config.toml
image_size = 48
targets = ["cell type"]
eps = 1e-08
precondition_frequency = 10
adamw_lr_other_params = 0.0028
batch_size = 64
lr_schedule = "cosine"
warmup_steps = 1280
Rows from block 2 of a small class-conditioned image diffusion model, named by matrix and row number. Rows with one number belong to one neuron. Each number is 500 + 25 x the weight over its row's rms, rounded and kept within 0 to 999. All counts start at 0. Numbers have three digits each. After the name is the row's rms in percent of the matrix's.
After each neuron's rows are labels from the 100 images, of 14976 (inputs lightly noised), where the neuron reaches its highest value: "patch colour" is the nearest of a few named colours to the mean colour under the peak; "top examples" is what is common among them. Only what is clearly more common there than usual is listed. The data: microscope photos of single blood and bone marrow cells.
# fc1: MLP up (model.blocks.2.mlp.fc1.weight, 576x192), inputs 0-191
# fc2: MLP down (model.blocks.2.mlp.fc2.weight, 192x576, transposed), outputs 0-191

fc1.113 098:540500500500500458507461500500540500500518493562548463446486496541502545512563431513500474526463500484500529489500434478500509489507530491500557494500500487500503500470566525500463543500500480504541500500500500526500500500500499522500500500500500507476500502532426515509526502543449490509454567500462486523502500493488493480504510569483500451500531531500507500514519499494538500473489520510500553504500510488500500543468506500493500491491524535464494516529507464500505529500500540503530513507521500500550464452489505500500536500475484483479532523512533500486490481500516500500
fc2.113 094:466530500500500523507500506500567500506500521563542509524476483543561500500500502504500427457503498500500490500507526509499523500497550492500476487500465500500500506474484557522477477509537500564503500501529484534500542500512518500509500467454500492468505507500521468520500503506500512528571467506495480452508500500461502548535500565500477500451519538500500518500487500498500500504455500500500533500500556501500460448500500552489508470509553453500492430447500533500490505476500500500519500537462503490529445500472500500500500500488496495481500521500500486500500531499528506503
patch colour: grey
top examples: smear: peripheral blood; cell type: segmented neutrophil

fc1.316 133:500483500505500524462500498500464500500497500478500500459494500500473526509483470500499500535500500527473517468500502482507521495509510509485432499500482518500528483500563436413500476500563500612488500512500548504500500545500497491500491500500500500497512520442533500477513500537538500500545547480486466509498470514554485516523519500500500509500496480500500500538559548500478500489550524482518500500505499479500480488598498478528479462500500522520500461500490500500495500506470500500547487525500518500481549500510500501500450538489482501478511497500507519504506500530523503500
fc2.316 148:564507498533489493487471505500450497517507514500534505495474484516526540500479500500490525476500490505543526530500470500489513500500524500500509500503445500458508482512530457500512575513555510495465488500500470511501517504540500492529500477496439521561500505523506497532512500488530500512490500479539476521485526500466515533517501500518500519487487458500500508516523500497498500501418546504500537500517474538498527506500470547461500531500530432433465506505500533530449516483539548508496491526493545478544500461457509500500491547504506519505505486538503512500508500515496500462
patch colour: pink
top examples: smear: peripheral blood

fc1.12 088:514457473444523488514500500471445486466516463509500500500555464492443500460491500487517509500500466513512508500531500509500532474472507498543493533557500500501508455529552500504465500505516500529515464500475486500500484492500454500550480500482478527500500505500516448501500558477500446500500500546500500500479532529510477462539470533557500500500475486517504509539504498468488500518522509496537484500500518519574500497480490500522495537547489500504559482490500458543500500500500524500540500500500500500489489535489500522500483536514484500505454490525562486500469500488566500462
fc2.12 073:485500464529456506500518500534500534500532500500500512505534528447478490500485500514477500466500426500489497500458522500500482459430485514465519460562522504516500529548513486500487484500500514500479496500465500493534491500545460517530500500459508500500500500506500454481500559537500561512500505490487500500500521448500500493500500548484507483479488500497477500487481500438537500465527500488526496515500496500405500500500500500479500484473479501518467516492500520457489526500491515500484528500528526500498482485507533456452500500519519468532479462486423537500479500500527462531
patch colour: pink
top examples: smear: peripheral blood

fc1.1 144:458500493477462530480544529500542538489510526500500546559498500500500500481500477514466485500497508503496436500485500500536500500500530500493527511483484500468566513500500507471498538480549524487500500486498500533506480494478432505489483542482461464478457489503533500440521513471475517538546564530504487525519469537500500504467491497477500470500500518482448500502445560502517533506500510500526516484500499504500502521484507459409500481460502456522485500515500466500500473500500500500525527500500522470477500516488462500448512494469483528517509514500500462500488464514503491500
fc2.1 168:500488500512466500500470542506540529500514405490500530531500487515450518492485515505467458483503446500507512500505546521500458500512500500489564500541506504515500500500511510502511498500500474530492500500500519518532501509500586500520481535508513507459500449500465524457500483476506545512508533519500500514527472525492479437500550501500538557529500500488496499490462503481519500537500500449483517498520482500488476525500503467500475511451500517500458458531505522500483488523482559518519480500500504548468500458500519526453500462515502491501513469544547487473505500500509512483
patch colour: blue
top examples: smear: peripheral blood; cell type: segmented neutrophil

fc1.23 144:473440489500489500518532491506488500473509500489493455500506490500500513500450514504495481500447484505497560460478500539498500500500490528494500500473522469573480503474517474500453442500519500483472523490515463500539530475489500480495500500505500475500501543539479510461509494500480503451465515496458484505467500503500500524474506511500492507468500500500511500518485495522476507500488500498500460491521500532499528500615479500465478476500532513526468550500504518490444485489500500500444503513500471407515516495482486478500516504539486537496500466500511485491500452526438500500
fc2.23 114:532500505478497461464525504488464500519500457520500500543456489496500584519534450509517537497444497500500521512500501486500503504512515500500500496500514474454500500500526519472500502472504500474500500500500561467485461529506492512498500523492553482512468523490500507477515500470500486528453563480519465520500500489500481500500500534496526500572500445497497476523496536504515513485522479500500500500500544512500510532535514377515500486499455547511472500553500500512500459513501500508521500500469550500505567500521505500500502537470497506493479500538500504510500481472491500493
patch colour: pink
top examples: smear: peripheral blood

fc1.93 092:526452500512510500524500503520532510436534500500517446547469522496501537500499454496460466491500451509500500500505498505516497471500500500512534524487500517500500500526500521506471543506495499474466470544515537511500501541500507541500490426517491516485461469480523479465519487520500480525500500532500465500463460540500504531500455473490542551500500510518485485519538480500519477511500490500483536500500456527486510500543550476500533513500451500504500506471510496500544494503438480500547513523519521528462500545500517462526485536500492428500479456500500463478500500478461500509
fc2.93 138:500483500502500485542500478482503484434535512500441505452514469480487477514495507525536500500539500500494476519455525500467508442510498504500489493475475505483500504498496473522500500500500500476500489500495502491500482525500477521501521535454500521458477488513500441500500500462474526468467490476462422500482505460493530478478488500532545483516477482466492525488495459515576465477496425522461499506500469492528421489500505500500494505470518500500525526500499500500521491500458477500521456519483484541481502509510520536472522486479500438489516573513487483512490497500522480508
patch colour: pink
top examples: smear: peripheral blood

fc1.378 128:496523478577521456500528500500508563432520500501500478490500507452538467458551471491524503492507500500490527489500500500509496500500527500500490476500453501506507483471520474500512530504500512521454478496490448501515500526551486515500479485484500510471486532521490500424473490520500500518509529516485512509500511516487462511533493498537500497565500500463447500501466514471475527505523478500480426510493458500486500526551490520491492502496495534514555440498500531496493489450475503514491524500520500500493507500556500509478512511469508495500528579476500545481501481511500500518
fc2.378 115:528469492500500461461539506500573500494509469500496484498466500486501493516514500492500452566500492500500514509500522500500525471500520500500474493500572500518495500524469500490500467508435500484532500500500500469501520515448494500487500504500525538480500439457469513417493500500492501487447474500503461500506518488500500500508528535500492479528498466500498508427545518492507493503477496526499446500500500510500487492515535486570483572504500482544500546500500500500485498497490467500496500501500434500491480500519500495500573494500500473496474517458500519500495571476500500500
patch colour: pink
top examples: smear: peripheral blood; cell type: segmented neutrophil

fc1.10 090:520539500500488503500515466489550476498497500447500494495481481497517452500532556531516440452508500481537500480474500521458465500475489542469502522476518479513460467455519495543466519500478500516493502546500502528483488468500500524494540500513502520552477534500523497505500500481500500516473500500516502501479557524415519458499457521500474520505500481520534500519533503506528452471495485551515495489534482506513490500510552518486517481481500500548500474522515483492532547543455461491479497457502515508501500545481522500500508500508563500493501500497533511481516521486492501551
fc2.10 121:515523484462515500502486522512523521569488500500523500500492522522500511487500485488459451526490516500462500486506507484524492481477493531550532489487500518579500495515500477508474500500500512500487478524508494581517469524461492500500463508495527547506467487528478477467479517503543505500485477459510445500520476445488493512473445524500469500517500476496540485500505531533506461500497500488477500500500523474488503542532471500539500476500527500470500560519500546505513517500457500489511461518464524530450476478515525500481507485472428520532493500528472465500518481536491509451
patch colour: white
top examples: smear: peripheral blood

fc1.125 105:500502500500527447516464504500511500441500516500476508500535501500485464465440462485500525495505493500500485464500467500495510481485500500500461500514481500483513461500500500576527500490506500485498432500504500502495507456521503515492500500451545500501500498500500500522500497447467499518500500500500521530514435500500500469466472485514500481465506500511500440482500529487500555492497466490423463518455453474508506507500500461474471486467530470477482500500486439500505500500476500486500501529480448535536492500500503500465486539533528489467500534540479500497496463423540504481
fc2.125 092:533442500523500505482540517520548486507495462520477476500500529505500461506507500500500535500505478500492480500486461500472472525500531505500491500533500531527500500486497460566492500482522462486509500517438448534539465515458500500528500500453462500469483500519484500523506513550491515477506482532519500552471500534500500500475474490524507473520518496474472482475536500492502480525460512500500500500500477520482499500500455501518486506500464500520558500531516488469508500483500415500500500466533513500459500499453500493448540449526528463463474500472526452477478492561500517483
patch colour: blue
top examples: smear: peripheral blood

fc1.395 090:532500510469500500481490497500500501500489510462500447471508500531538477526500560500504475500500500500500500489500500500504500539500407527537512514500500500468582500519500452566510500500494489477461500497517500500503505462500500500520500500504500500551500500500484500528483497527500500522547500538528500508487500500426505566545505473500500500500500513500500530512542572500520501500466479463500520502508543433500502500538431500476446500500549476500500493500500500500500517507495493499487517525459461500543496500530482494500466500500500500474500434561500514500500500488500519512
fc2.395 090:480475501545500500458502500500500500500500514554492484500500509500511462500500454500500500488500497502535500479481509500500495685517556500507512506496534512493500500500510535511514500485550490500539517494490506492492448484512500500500500522482488494486475543500516514507504500460477490500462468525500459498500500508530513462500479470500495453478502526505500550533480563480520500516456488526500473518514447500500520482500516504551562467500501496500509500500504504492500484455513513483500500472512500516500486533491500487433513517510500500500500480500493497509495500538497500470
patch colour: grey
top examples: smear: peripheral blood

fc1.522 086:500500473493500519500500517500539512504489511500500500470482500531543455482538545500500509467541497500473482536472500500512465467500500471483444500500520500500508455544500500500482500514488493527545496500500500514517462500512500500524478500498500495500511500500524519500500508437476500500451459500502500506481500504500488490543526462525500553552462500468529448511490447500500524500527456500467500500467477562500556556530546540466493500482475500533480462514504431493500492520494471508500511471514533500524482513472502484518467588500460500530499500505500542500498444503511500500
fc2.522 115:500503455474521453491561477486513500535492481531539505508505500500500559500500520500518471500503500508500483485500533500509490486500541495500500500500474496500500482460500562567462489461529485480477463506483515465500500500500507500537524485511443450500532503522564527447534488477500500500542500465495449477525500501509510511517519577517503470464515488529500504500557450505455518490476522506480500500500521500513508508513537520539512434500476523476519508534500462450485505500499500497526514495496511545470517542457500516522491480500530500521516490500487543495500495551500500507
patch colour: white
top examples: smear: peripheral blood

fc1.58 104:500516476536500544473500500500536500500500492500500559546500500504500458500457513500500533467502491500527500506500532492500460500495478505489484523518476454525489465442443556524508452492479490500554500536457500502497504503500500519466526508482529511525500519481469459527500500450500500556455554514506451500481500488500500494500483500536500497476476432500466526493486494495519488515520450500494448488509500470518500500500500535432500563481555500506500473514519500505500439500500500489500468551495519500478536500500527503500509500500500497491500536563500527499480528500500502464
fc2.58 090:509519472495500549459515513509501510500511466500519430490455510511527500500493500488474551483500478500500500511521495500504572500485530519518512500510463523503491500497536474532500500480488500479500467547466514495505509529521515525478464488534504500480500472500497496500536505566500500526545520521500451518529462500522492489514482500500476547491467410522490500483541500482440485487534500544477488493500523497498525500500513469572441450500460532500492500475505500486477447479500500480500455531500489532488480500507539500476502536490505531518546531451500501493500499500466501501
patch colour: white
top examples: smear: peripheral blood; cell type: lymphocyte

fc1.281 079:455470464522475500500500480500494480487500500500517488509500520484512465480521500425491481486500525500500509500587508475534500504455500526504522492523565518500500500492491500500514500500500517490478516550457509459500500500466564503500480500483500500527500513500500473490500500500482486544520475500500500519500500564500427500500443500484500522491500504530550500500500534501499507438513481523500466500498485512500468508500486484500529475500500500472494484493482451553450527462490500460500553468500500500477485500500542387500500500500500500533500513500501500500486500518560530478
fc2.281 080:567465488466539524493500510542513497481453491497577509500516500504521502500481451573486474500505548500491486457441500500486509500472483488503455500526500475500500508460500517483524505487507500507537500511454500474492473500500564500512509465539467488503500470500512440487492500545508500551487499480509500500489500500500531528500438494462508521500500495479511498500512500505473519567505500500500500483500500500500501500500471484515469543491533484500522530480523500500504542500489500477500535456521498514470526539493550553500519477543521537533469574487500500516500500494511519534
patch colour: purple
top examples: smear: peripheral blood; cell type: segmented neutrophil

fc1.489 110:474528483480508557555500500502513481503514558500500500500532482500496563457500451500468484486479500500500507500532487500466491514488483490513488499535510522495547502497500523500543462533540525506467510509476468514500512499501477525509476485441500500476500490500580513555542481500490468519512500428500494541522495500500498442522484470516500485485483497470478465481431480512538504467489506480500500507535532500528485499469516480500515507492500495546517488496525531483470516473468497485529517447503539565500553523483482500501503500533505474487514492466488534500519511500500509458
fc2.489 121:526514502508513505482574500500471487492488445479522534530498488519487522551515473497493525490479500500492466527499504500494489500500443532506460491500549543509500475501529478500478512502467500500512482500466510512500469522535544474481478520500500509518500532577474500522458500508482493525480434451532470535521494500474500500500501495504518500481482500500465484478559498515534464500500528511461510500500506500498502491478495495544517473506482500500477500515475500500473452526524503502506500483573461482462470458482489500544470459433500500500543530563516500500483476540500480507
patch colour: blue
top examples: smear: peripheral blood

fc1.574 098:500500523500492456484500508497516500509490497490531480464500500468500500481547489492491540522500457474514530469474475495473500500500526550488500500466560512510531496500536485459412541525500500513460500492500490464500510529500495456500446488490511517544470590505500544421489499461500486500514500522502500496540488492500526488500490500529483480495500449487454501500500516519500460499489485500561489487544431513500500500546501482500544455500481513501500484500500526495482541507500476500473480478500487500469510500467487515488475500529506500489500565510512482500520515500500452520
fc2.574 096:493500529472488496436500496500487531543484521508518509534535500479492500483502543500500479500499482500480516500503458500568500500500447529491458478477519451510512463516500500476476468456500485500530500492494511456487500486513493500505501500539500477554479480508523500434484497569508500511470467500458510507478557500500421507500500542476481500538521488500438484500475516532500472482493490490487500500500507451462500486500469504461481518500499505455493513531478531531470528541490500519500498500553500499473500500527484492522530527524471500500458476500465488503512481442539454500
patch colour: pink
top examples: smear: peripheral blood

fc1.403 109:445500500500500552500471530493500500534500478500544478468500500500465484496458449500491482490496500450483390500500513508499500495500545500500500500491500497512500461517523496462500448506468500514500500520523497499492504498484509500479476495500500500493524491494535500456468500481500491491480527500540497514500500500482500500513499500500500500500419484470483507532524510502488500485490541454530516492439500516500489500436500439504500564500470500512480440554488500526525512517520500500519500525524418506459519537497519500478423535500484512469500510505500522484503485500479500477
fc2.403 098:534508500517492549514495506500521482500482503512548504511575500492478486500472508542500500520534474492545516500522459500515500503500500453449469499520502504516508500539489508488487493520464500500490477487477454498473537511500500459500469509485488466503555543499476487500529503500500505500559497481477567500490545536526494500520500500515481514517479521464500500486463484494531496498510486497473505500500524490500474500501500526500536486529514500504500491457500483492489466500544544500451486500500610494499517515465460500515602500457474500471528523500500495509500469455490500515
patch colour: pink
top examples: smear: peripheral blood; cell type: lymphocyte

fc1.137 111:500442500510520464493530500489508506492500500444485421485492500500495524500445490489500520500500496534486500484500471510515500495500475466496481514481488500546500476500486520500468537531534502519500499500513509500532454525507500486509511502500490483525500500487513504531460516490437492562502525500554504525501529488532503509419515500487503535510588534500477487504514533502460520509517481517509474496512514542493495500490519500500443500481485500484500515499500525470519500500543512500530500473518533460476449549464533515504500476486528468490500498534492510512511513563540513577
fc2.137 119:500442507500500493520487523517449482498500466486492600500474500474500495481500481510500539528504479492472543498500482508469500494500570500500474488504515494530483500465522469484500500514520508461526500500485489499476512524501503482500466513516508525517455489521462500548520516541495500532443536490539537500466477514500496495534519523525500513531554526486477485466480482500473491500543475469500470492513500506500517505546480564500539524491536500500535457531500517489488458453494493500497497558510517503476417474475506500526500496551483493497500508493502500487511540497500512454
patch colour: grey
top examples: smear: peripheral blood

fc1.207 092:513493507476500504526500456506500441583543502472500500495468500500452500500537534546500486500508519478477486456527534500507519459500509528484485507475500490538453517508513553518500465500500481500472500500509517515500500479500500477487495450546500463500544559500534537500538523452477518573484450500528500514500505500484520515504481496500534500500470501500503473500548467500479500475497484512516492500500500534517499500500561548524507483471500500523505500541500429452500496543454459512494503485511534500517488544500520500500508500547459505500500510493494492512500453482500500528
fc2.207 131:529479500480500487475529526474529545500538512500517449538474471513500523492491487500510485515467534500527577500470500493499479430500508538497485494470505509500512500463478492544500500460514517518548484486538502517500459486476500463493536481496518487503502455489511500480483513558580500500503478486508434500487500515477496490498492543500534500511500487500480504471510500503468526494490500477496496493500500459480491526464445510512503482524514476469512486554494500556504487412471449500500512530483494476500500476526513498528485510548536514480525511473503553500509533487484500506
patch colour: white
top examples: smear: peripheral blood

fc1.458 092:495490475500500496522539548506524490489500520517500466500521486498500516500500494431500500470500475469505528500426496500500420491494500500524533504475513500513500455509540489500483526504500473500456500538500467487420497508547443534531483502482500500520539500500483483486506467533475500500514519518500487500520525520503516500533544485561426500522489500558455499500476480471527498549501500519500471498489500510528501500500500519466500500587500524500525479486514500481500500500500500482536514471524500494478500510500540458527500506500500500504507535480540475515458500551500500543
fc2.458 078:539481500454500481460500500500554500500513495500532527500513500508471455463500476488500513533485500503474483466500530500494500473489481500500500513500520500500510500507521534477500498450500500494548510500502500365500491469459500500492500500500528500500500514461477500436500522524555489500452542500517428472500500500481487515522500500500500517500456479513503510476526534500500500509493539503454484500500518513494506468521516477521478531500489465511460500500509552492500525500458466500484506471440414500500515491477500500487527435539507504500490518459500500500515520500500500529
patch colour: purple
top examples: smear: peripheral blood; cell type: segmented neutrophil

fc1.261 090:489507419500500500477507500487546566500489503481492482509500457538482522500549500452544479501500517500500485500487486492461500478472500473500500492540463497491493458506527483493505544499507487524465517542500514526512509478483458506500481458494500487561500465500493500500500500524502500500508513500499460535510506555478596500455565545500500500488524500500527473495500500478500529440500485525509500484500495486500500518503468474500462500565514500500479487475498518518500500526559498460500538500519500506469499482550469479486516493535572521500523519491514467500497490500470504500
fc2.261 112:515494526527511450494511517521543497471520515493507517525538421532500500456500475441500481509436511500497522498500500500517431500529500468495522537500504500467507476514500505514511535468507500491500560500494498500469508478494467489507487503495500502557515500453496464509495476500508495583516519508519500456489467484492495502527500519474519524500500500480500500473461516489476511465499503484481499500513487495506507436520514528524519517518500490500486509516499502470507485467500452455535548500483494500497495517509435506439500431509490457450500519456521468487500464480470514500
patch colour: grey
top examples: smear: peripheral blood

fc1.111 090:496500520500500500500547500500542530483500475457479500484500473476513508500524527489507510526576484529462500467473497500532522456505494500519500500500457524562451501477500499541473529516495500518474500509500440504496447500479505465488514500516503470484510547500527474500500534474514524563455500500535500500521500493474502467493500500509500535517465517504500454555500470492469500450526500500491500500478525465493505442499541500489500500515500543545482455502488500500500500500446464504509460447501532491520478500522475490534520486525500528558580488487495490512510473514500497488
fc2.111 122:512500503530486524461500482500517450500493500498519501539518522474479492521490500536496524500511464500518539510500487500464500446492500508452505504498520507500500499552519501527500451472484500490542536492500468457481500507567500459500486519482476521500500514498532538462515511475492489530519526430533423465500507500492496498466506502500515466479495513466502535500500500500500500505491536529494515500500593500515500483474452500500515472492500491454599499492500500500487500500450500509500474500510532487503524500500476500541500527473476500500461500475510443495516486432477500500
patch colour: white
top examples: smear: peripheral blood; cell type: segmented neutrophil

fc1.496 107:612493500501512534554494498490555500500500469500486477514500500514422494528493546512520475526500500561475500513500500530500523500524495500486469493502469500521485507500500482504500501500470505495483500500507534500512459523500518500483500500508500499488509483495456500474500484502347503539500517500500500500490500495493501506466500485526514500500511498500500471519500481500487500500511425526531509501482464500515450510542518471500500500502509500437505522520529509474516448493490500506538500500525499468491551500469500521511468500484533500491523536521490512511508500512524503465
fc2.496 096:490500500500498500453500500500469480533536469532533500530500500500454501467500526500499481503518500483538482505544500500479487458514490487500505499516456465500509523528520490500518500477500500500484500531510500502484531500498500500500492500500509511500500474500500500500504514564426500500464500502505436549500465492419511500521532492500517474500500554497511603500519500500526500528521534500490500500500483500498470449504535494520453500500574500528563500500494513500500475472448513500500508499497619500469488500486508500475498500500500532486494486537500500491487542509488498490
patch colour: pink
top examples: smear: peripheral blood; cell type: platelet