{
  "norm": "layernorm",
  "qk_norm": true,
  "num_experts": 4,
  "width": 192,
  "optimizer": "soap",
  "shampoo_beta": 0.95,
  "lr_schedule": "cosine"
}
Rows from block 3 of a small class-conditioned image diffusion model, named by matrix and row number. Rows with one number within an expert belong to one neuron, the router's apart. Each number is 500 + 40 x the weight over its row's rms, rounded and kept within 0 to 999. All counts start at 0. Numbers have three digits each. After the name is the row's rms in percent of the matrix's.
Before each expert's rows are labels from the 100 images, of 14976 (inputs lightly noised), where the router gives the expert most weight on average: "top examples" is what is common among them. Only what is clearly more common there than usual is listed. The data: microscope photos of single blood and bone marrow cells.
# router: slot weights (model.blocks.3.mlp.router.weight, 8x192, trained with AdamW), inputs 96-191
# up: expert up (model.blocks.3.mlp.up, 4x384x192), inputs 96-191
# down: expert down (model.blocks.3.mlp.down, 4x192x384, transposed), outputs 96-191

# expert 1
top examples: cell type: eosinophil
router.2 098:504561500579502459453424514504556497547562513477506448539532513477436518478529434519460524461459539468440550517521517556525425521473516520561452506558544497427495549480486573484529519516504529494545510501435423483498494416558505485484498542484512563524555545539472523526453428535509508463
router.3 100:455456550496541495543618477568494513541494488468522523510532444524487531461525541475471454503448456562535488491483564557477449450480500489540401585501457510443501480502512547499509485512511464503471490503480434495507515549547561527542588478408509572526511580484546496474518513492597484497
up.0 091:602553500500577508500533557500461535390411500529450469463490485500531514487471563487560444550485500500500498500439452500500563518492529498459500463546529547410500543465481473461589441539465500563500478558500462410516496500620500448474500435549500586456569500471482568502472518553500517598
down.0 082:500446500483632490500531552500553529500369526500422496518500500500464572574500505471526497448553469482503484518536468375490603583469480551462471500490434499466500542500500436520448424500500542492439517531539541461500577524468457500500500500479460509460514465484500520435466552614483457500
up.1 110:514565500467516529500463512500536428528434538500500500530500489521500500537481564459500463500519595486495461459477465477472473500525492503500441529482574500500518527575516500496536503521424500500419532503541483507491439566629533500500605564500431500550504530500496451524552535547500479585
down.1 108:621535500432487490558475504518518528370514486514500533500500500429500416465431454514487485495500414487500500500481500500458510490447500500521497622466504469482500513400500447520462461391580502500486500500575451470501495542500427500500569452403500585500522574540500489476475495485499495535
up.2 105:533553555495534535500453532505500419457500600467500508454418482469490500483500500500538488500540518500543598511500564535500518458500492541505502500446500569487500595524473523500500467526571573562555551559484536524441481437548506489481394534500440511500500494564506473500500516528522493500
down.2 110:393500534459471471559538492471500519560500424541443515484481500500557500500500500500584478478410477501500500498484557446506444500500500532552481463500527500521500468488543521469435441537475476499507500500566500501530485500500473500605357530577546462500488470498491514493500500500657476555

# expert 2
top examples: cell type: lymphocyte
router.4 088:506459438510512448471555469489535507529496549475492422503510530488452481489521491484489540481440457454428513497451486563510415539539444520480508508537508472498565493477476480490535590511603475505532484540523471528487491557459478490515592408527456512496494554480471495513448645517530489535
router.5 098:600502554598430468534512531496496525489509527479516438532500553511502576497408550471503463479550566527599479498482512429472555569453517456534554553525500490569446476511487501452500451492520485477472499495528503529491538467578532491505539535575506493468471483533542520482507500497518488496
up.0 115:500466478500483500493421516487464502495500500500500546500492518481543494456475533500500523500503506500500464479500500500535464516487563519485448500551516478500482500553489520657484439523509531488519547556418374510500501449537455500438486500469510500418510522482500412559531489475568506536
down.0 111:597464500532431434500512483534570472475500490490532539602500546503500524492396500483500500498531459500412500503459489543501574497616500500541479562491500551490548554479500478524493501450500551500500473404601642476526576500612526490500513500420512500533500522489539500513507478522430476550
up.1 096:503515491504451458516512519457500572500516517520438548500476500393504500556465500529583467478533559500483482463519497519527406536500500500541500464470461548453500630500472546540500500515534490500514500519500499535527500454500500538517519500549500474467491500500500413480470622500426577500
down.1 086:399501501431425445491574442575500420489525481531500385515500500530475472500485422515519500464500500573509500436498557562500512554543477525543470491500536500500479420500512574500512500456418507491465559477500500550500485500463500543466488489498500489472527450473500491456500500500524544477
up.2 125:463478513500560500510500500503539600489459471489476500468525500562461493581546503500509514500500575478500439464426500597541546527430465478442507500474459500500460528527542429498500471521598466518476496500458414538418500475536560503505484495500500596479519500500440500521518498551513500540
down.2 114:521500500449435610434554500549500386500500537516499500495463500475571532500500451500500500531662523510500519495528444500480500500491609458467438487455558476516500455456469535408541577518445453500465500524500562503435596569500500489530494500502526503500500472500448470568525510497542533607

# expert 0
top examples: cell type: lymphocyte
router.0 111:499574532411440543457517508490507511504503455535552547542493553503545590439507514490484462475426501433471484506508483571502431501528554518488466550494511482476501520485530493468514526421456490489460445466489398458542502503476477468493459486434475455460432465505508509510477389545460507465
router.1 083:460511507533518452498495527601480477456499497467482608498446472494476396588473477506478436497507507504554518492499529496476507560479491487606486540525443485543537477517428563486579524547436468490507489544522499578444475497529560500530476589502498471547540489437512541497508487482475485519
up.0 097:500490500536454500500547500519517556561500544506500445500500551559500524428475523464588512561450542500500473469570500412500566432565548585462536400532489544490500519500521498487500551534536500500519403488491500455591465500500508483501556594495500564489500510489484457517527510500500500512
down.0 086:500494443500550548473500450498480513482500509500507590475533500518500484505552547460555441491581436412508479500437500606514430544482447561426555444500508423472500557454479491500445510500508498500465500486547487461551389500480500500452530543519500535517500500445500546498500515500564466531
up.1 100:522485500449551500494553467500500500572500467500500502550434512453454500567490560483535500507489493500613500497576500458513500511500580539457490529531484467510537485500457482500441500497601547491500491531548460470488500500399534492476500500488556470522460500443555516561480500500500464500
down.1 090:419500510503500565500586532500500500417540568474500439480477500522510542500457593470556476452525500470589500486426500567482415500453477591463604541500455503539488498519614500472500501500360475473471500480500500464482415500500500500526547500500503500499474500534518474523529500474500465543
up.2 081:605527464461455474494446573440619500434501500529499500537516529549572500504475472387532522500460500500512443554487471469468481470543485504500500500500449474500516500525456423526566535473448494500508439557464552527496500441500451500356505490500500547500534463500456503500545523538500543600
down.2 088:469500500500500436531500510500408500594514516538458469500500592509415500478469500411529516506500500500500500500534500579466446500470595517500490518500520500500419469416504428553451500432500581499474521500403470522500509456500509496518500486506392500489538461500500523474424555568521517531